From a checkpoint of a small contrastive audio-text model.
Model: 9.31M parameters, encoder arch gmlp, encoder norm rmsnorm, encoder layers 8, encoder width 384, text encoder width 128, text encoder layers 7.
Training: muon at rate 0.0037, 5400 steps.
Data: trained on short read English sentences (LibriTTS-R), 26041 training examples, 26.5 epochs.
Rows from block 3 of the text encoder, named by matrix and row number. Rows with one number belong to one attention dimension. Each number is 500 + 40 x the weight over its row's rms, rounded and kept within 0 to 999. All counts start at 0. Numbers have three digits each. After the name is the row's rms in percent of the matrix's.
# v: attention query, key and value (stacked) (text_encoder.blocks.3.attn.qkv.weight, 288x128, the v third), inputs 0-63
# proj: attention output (text_encoder.blocks.3.attn.proj.weight, 128x96, transposed), outputs 0-63
v.49 098:561529536482474462530501490454529513434515520485505513506497433539499484520489485551487533528490501555500587505501499459552561492540503502444441491564429504487538505508479487618451443505449476
proj.49 097:474533491488471456505511511505574515515422519592519484482575505536546506570515462466474516554509494471545374507503439468465463519528514509516479521525463485534600479473473506512536498516515540
v.50 103:540495555577533575476484506396521481454468498489517537475495440518497513483500487535450493463574519559458493489498506509592512551520576526538538516506519496488506529518524488500452472490499551
proj.50 109:471445491456513496508502516429507508444526491500549495469586500558506492561565486548529520534563528449543440578480517472556428459514548433467537445463487587508487509443536540536516523524529481
v.51 118:494466478564491443556469486583548460480468498450481504498467461513551522480458533478456489587496484493469537503573540535471515468514534476528604498463493446426513508483417522549497572511544536
proj.51 113:511505486620519517472504484457422520492519488516517536464455438419428462496505490513402513556559547504600502447535529475524545552503500481547471497532478557471520490528524536512474484542443449
v.52 090:541499483506531502548490507533504543528536525508509532426485523524508397449479477550570492523499505514472466514557535503441469484581458531467507480490458535601523499466476505536523462497528531
proj.52 092:420537575511506462453509432490528507481518516516528493457531522424511523569509519473425479479516471558448447534553481456452526525432456565443497506564444453513545458508519446489480414478483493
v.53 109:582484478455492559475449524532475553498561482482519478499497503477530460476521541549540458436489487501522465557493515455558470553535541583562471485453548518602497516478459562445468479498466492
proj.53 101:446497547500408430508508509474508514455478494465487436528506516567498514545517471472469533474540443473444542521505500499475465445577539516476539445505496510547536501478478419467521523485486448
v.54 134:515504526537525469468495508546468425487457545497488445462518537425487593532513449435509532539559486592461436564517419462469528532426476519467545528499485499476471476517437506498492476566530509
proj.54 115:548468517505450506493505453522541548538488471538512560559526465521452460473498508466446550425439526517517533486554490505439558466552543510521402482529505534516506506461485546500479480493568513
v.55 104:493534511568530513479533506485438480561512487483494536453550471429438515547534457537485483538535493517477518500505447496453545594512591407515461515480531529545547510492486515461561531550504455
proj.55 102:518449532370490490552536473532558529527579503472497500509494474559468535480444532477469543448486550481564494501482503481551471448436533575504445507470499495529486527450494514590505518491532496
v.56 114:446515501602532490467467491527437460455507524474430516497471488482476530480514549540492527535456514466553542464571461555438503401527490481511518499455582492570520517490479443495510482475531511
proj.56 120:531516521456413503501533478427485460473533533518504445497430525499529456467448542473513445518550470547444461515485570525583477521486483484458525532505483515419455481477496570545493480510438541
v.57 108:477486479506587536502481562483474509509575579494491553534508474514535564504503494577462478476396509474489415540528484508568541446474439519461464451499470495440533500545451524451513523514517552
proj.57 107:484427500515489485478582513480532543570427488456448533481439464507450479507516565505475559478569526473525496520560508521566456446514511466518486519476574502427553484472433433464480529501451564
v.58 099:575505514506488514548464476457495507450530537490510431538473440557451490528453485541562516536491499516516443507522586481542512440440486547505475538512443528475406444526522477510366510472506516
proj.58 110:491563483497503522477503556521499503524448556494475504518458488501536475577566585494463529523495479485514576496508511535453521533479452469490524425467477477507483490537505489462449510555430512
v.59 110:465463554511540549538492475478522428489461450508568529512501489553426494514550479505478521457546489458545494464427535479569518517512504424505546425449482480471514540487489479544488540453430580
proj.59 107:472495538539585473496490543498511569494505567468487568507528464503478503452486507541489535537445503451589497538515447459525516613472575505526515460489528531504430542497546530458517568495458418
v.60 117:478548424454409464490471503485519559504576500522379487517521514466556491587486565530495477458442510486448486467491515560507505436535500559485477516443498469489464463571484519490577497524500475
proj.60 122:535560500503457510525463504444499475473509433425455418473517514487482531495503516534539444499536502490475476508546496537530509490584504483475504583546562493530508471606510456529489540463539528
v.61 103:556473438492441542574489481541472514523502528522485483461454574542529460514491481550555459477461498493534529510561449437446531498487545525427490496547521479518453552522481441561403512526422460
proj.61 098:507525551508482417505571525489530505454506442489533514465509488435506491551511536480506379512532440433448500504506397483511494515505518536529502533535421563520532507496477601477456441537573506
v.62 105:496408517463465583435517443537466528508508467483503488450463506527503452466499501561496453486542507496478477428528550467476425461494438553491526495480488476522493507516547485499546462549440544
proj.62 106:519539581522534470476456536517456472520478445448515521457526458468497511472455553543551514476594522545441568474547527491480542562538535498516518433488458500488452540513504538503498490471524484
v.63 107:495542513537514467461441494449475462502499481470435418456511480531490465508480527580592452518494479556463509520506475531533477525528553508506476498485476491547517505567482456477414472502492517
proj.63 096:475582518546488466496556490447534528463476499485519491529498424545485478488440531489517485481528453471473490540545441434542519534453539473461540552479515506523558585451410481548497521511534534
v.64 104:491544510554464506583476431463513511471479471483503520504506524485505528527506452518506519423542502485480572450475456448496518525509570465502490529452481586489459537531534514523426526467513468
proj.64 104:498497520472516496516463548517468472443551522535487483512462505530542495496475538555519453520415469441574536448509444535464503587499584515496499425511462537564451479591516560533501568543502433
v.65 108:538500513509434509520496462523444483410528462484514525486533505620495501510450532501502479479526499463449482468558499499583499455476513506523519509483468513481500528519524399509449547478587523
proj.65 107:488526487527521548490540494515508487527493549447484490450454504469547473485452509559527520515523537469546445438519458547562523554512507450503541507491386525468545507469511552477457500519469578
v.66 107:509442522554542442533514503557519475478475521447500528461458497499480458486533509435445488426593514498473491452528501547556541538570497484521547579482516559524491467465535485450436590468484516
proj.66 104:528480515516484464461447536487452556456547546505475487507546536463496438483588404475489507506507505542507477447489488531506538498421528489445523442443455563533482474513575499511502484518430466
v.67 125:568505487486549525462529513458553530446533486484511481521438417503534499506477466501494545527569483527498444489524502459546437520492508574525505477479459559479487480481480530486506443536543476
proj.67 114:453501501504494515525460448439507497517414459530542494467523500562548495568507522541489555487493534549460522450623550521447448519579517486469471463508486542526537471507479441553506547475552437
v.68 106:587470496530484560486490491481464456579430550521487455445458563479514473466451494467453501508550482488430496443503472488502468506468518551467606459472552394490543479486449473561471452495410554
proj.68 110:514454533549493453511493463486505506508554487425573501491526460438442500487530541504501533469522443498500484502566583469537455508501562505502528586534481598481476516503508587422502405488550541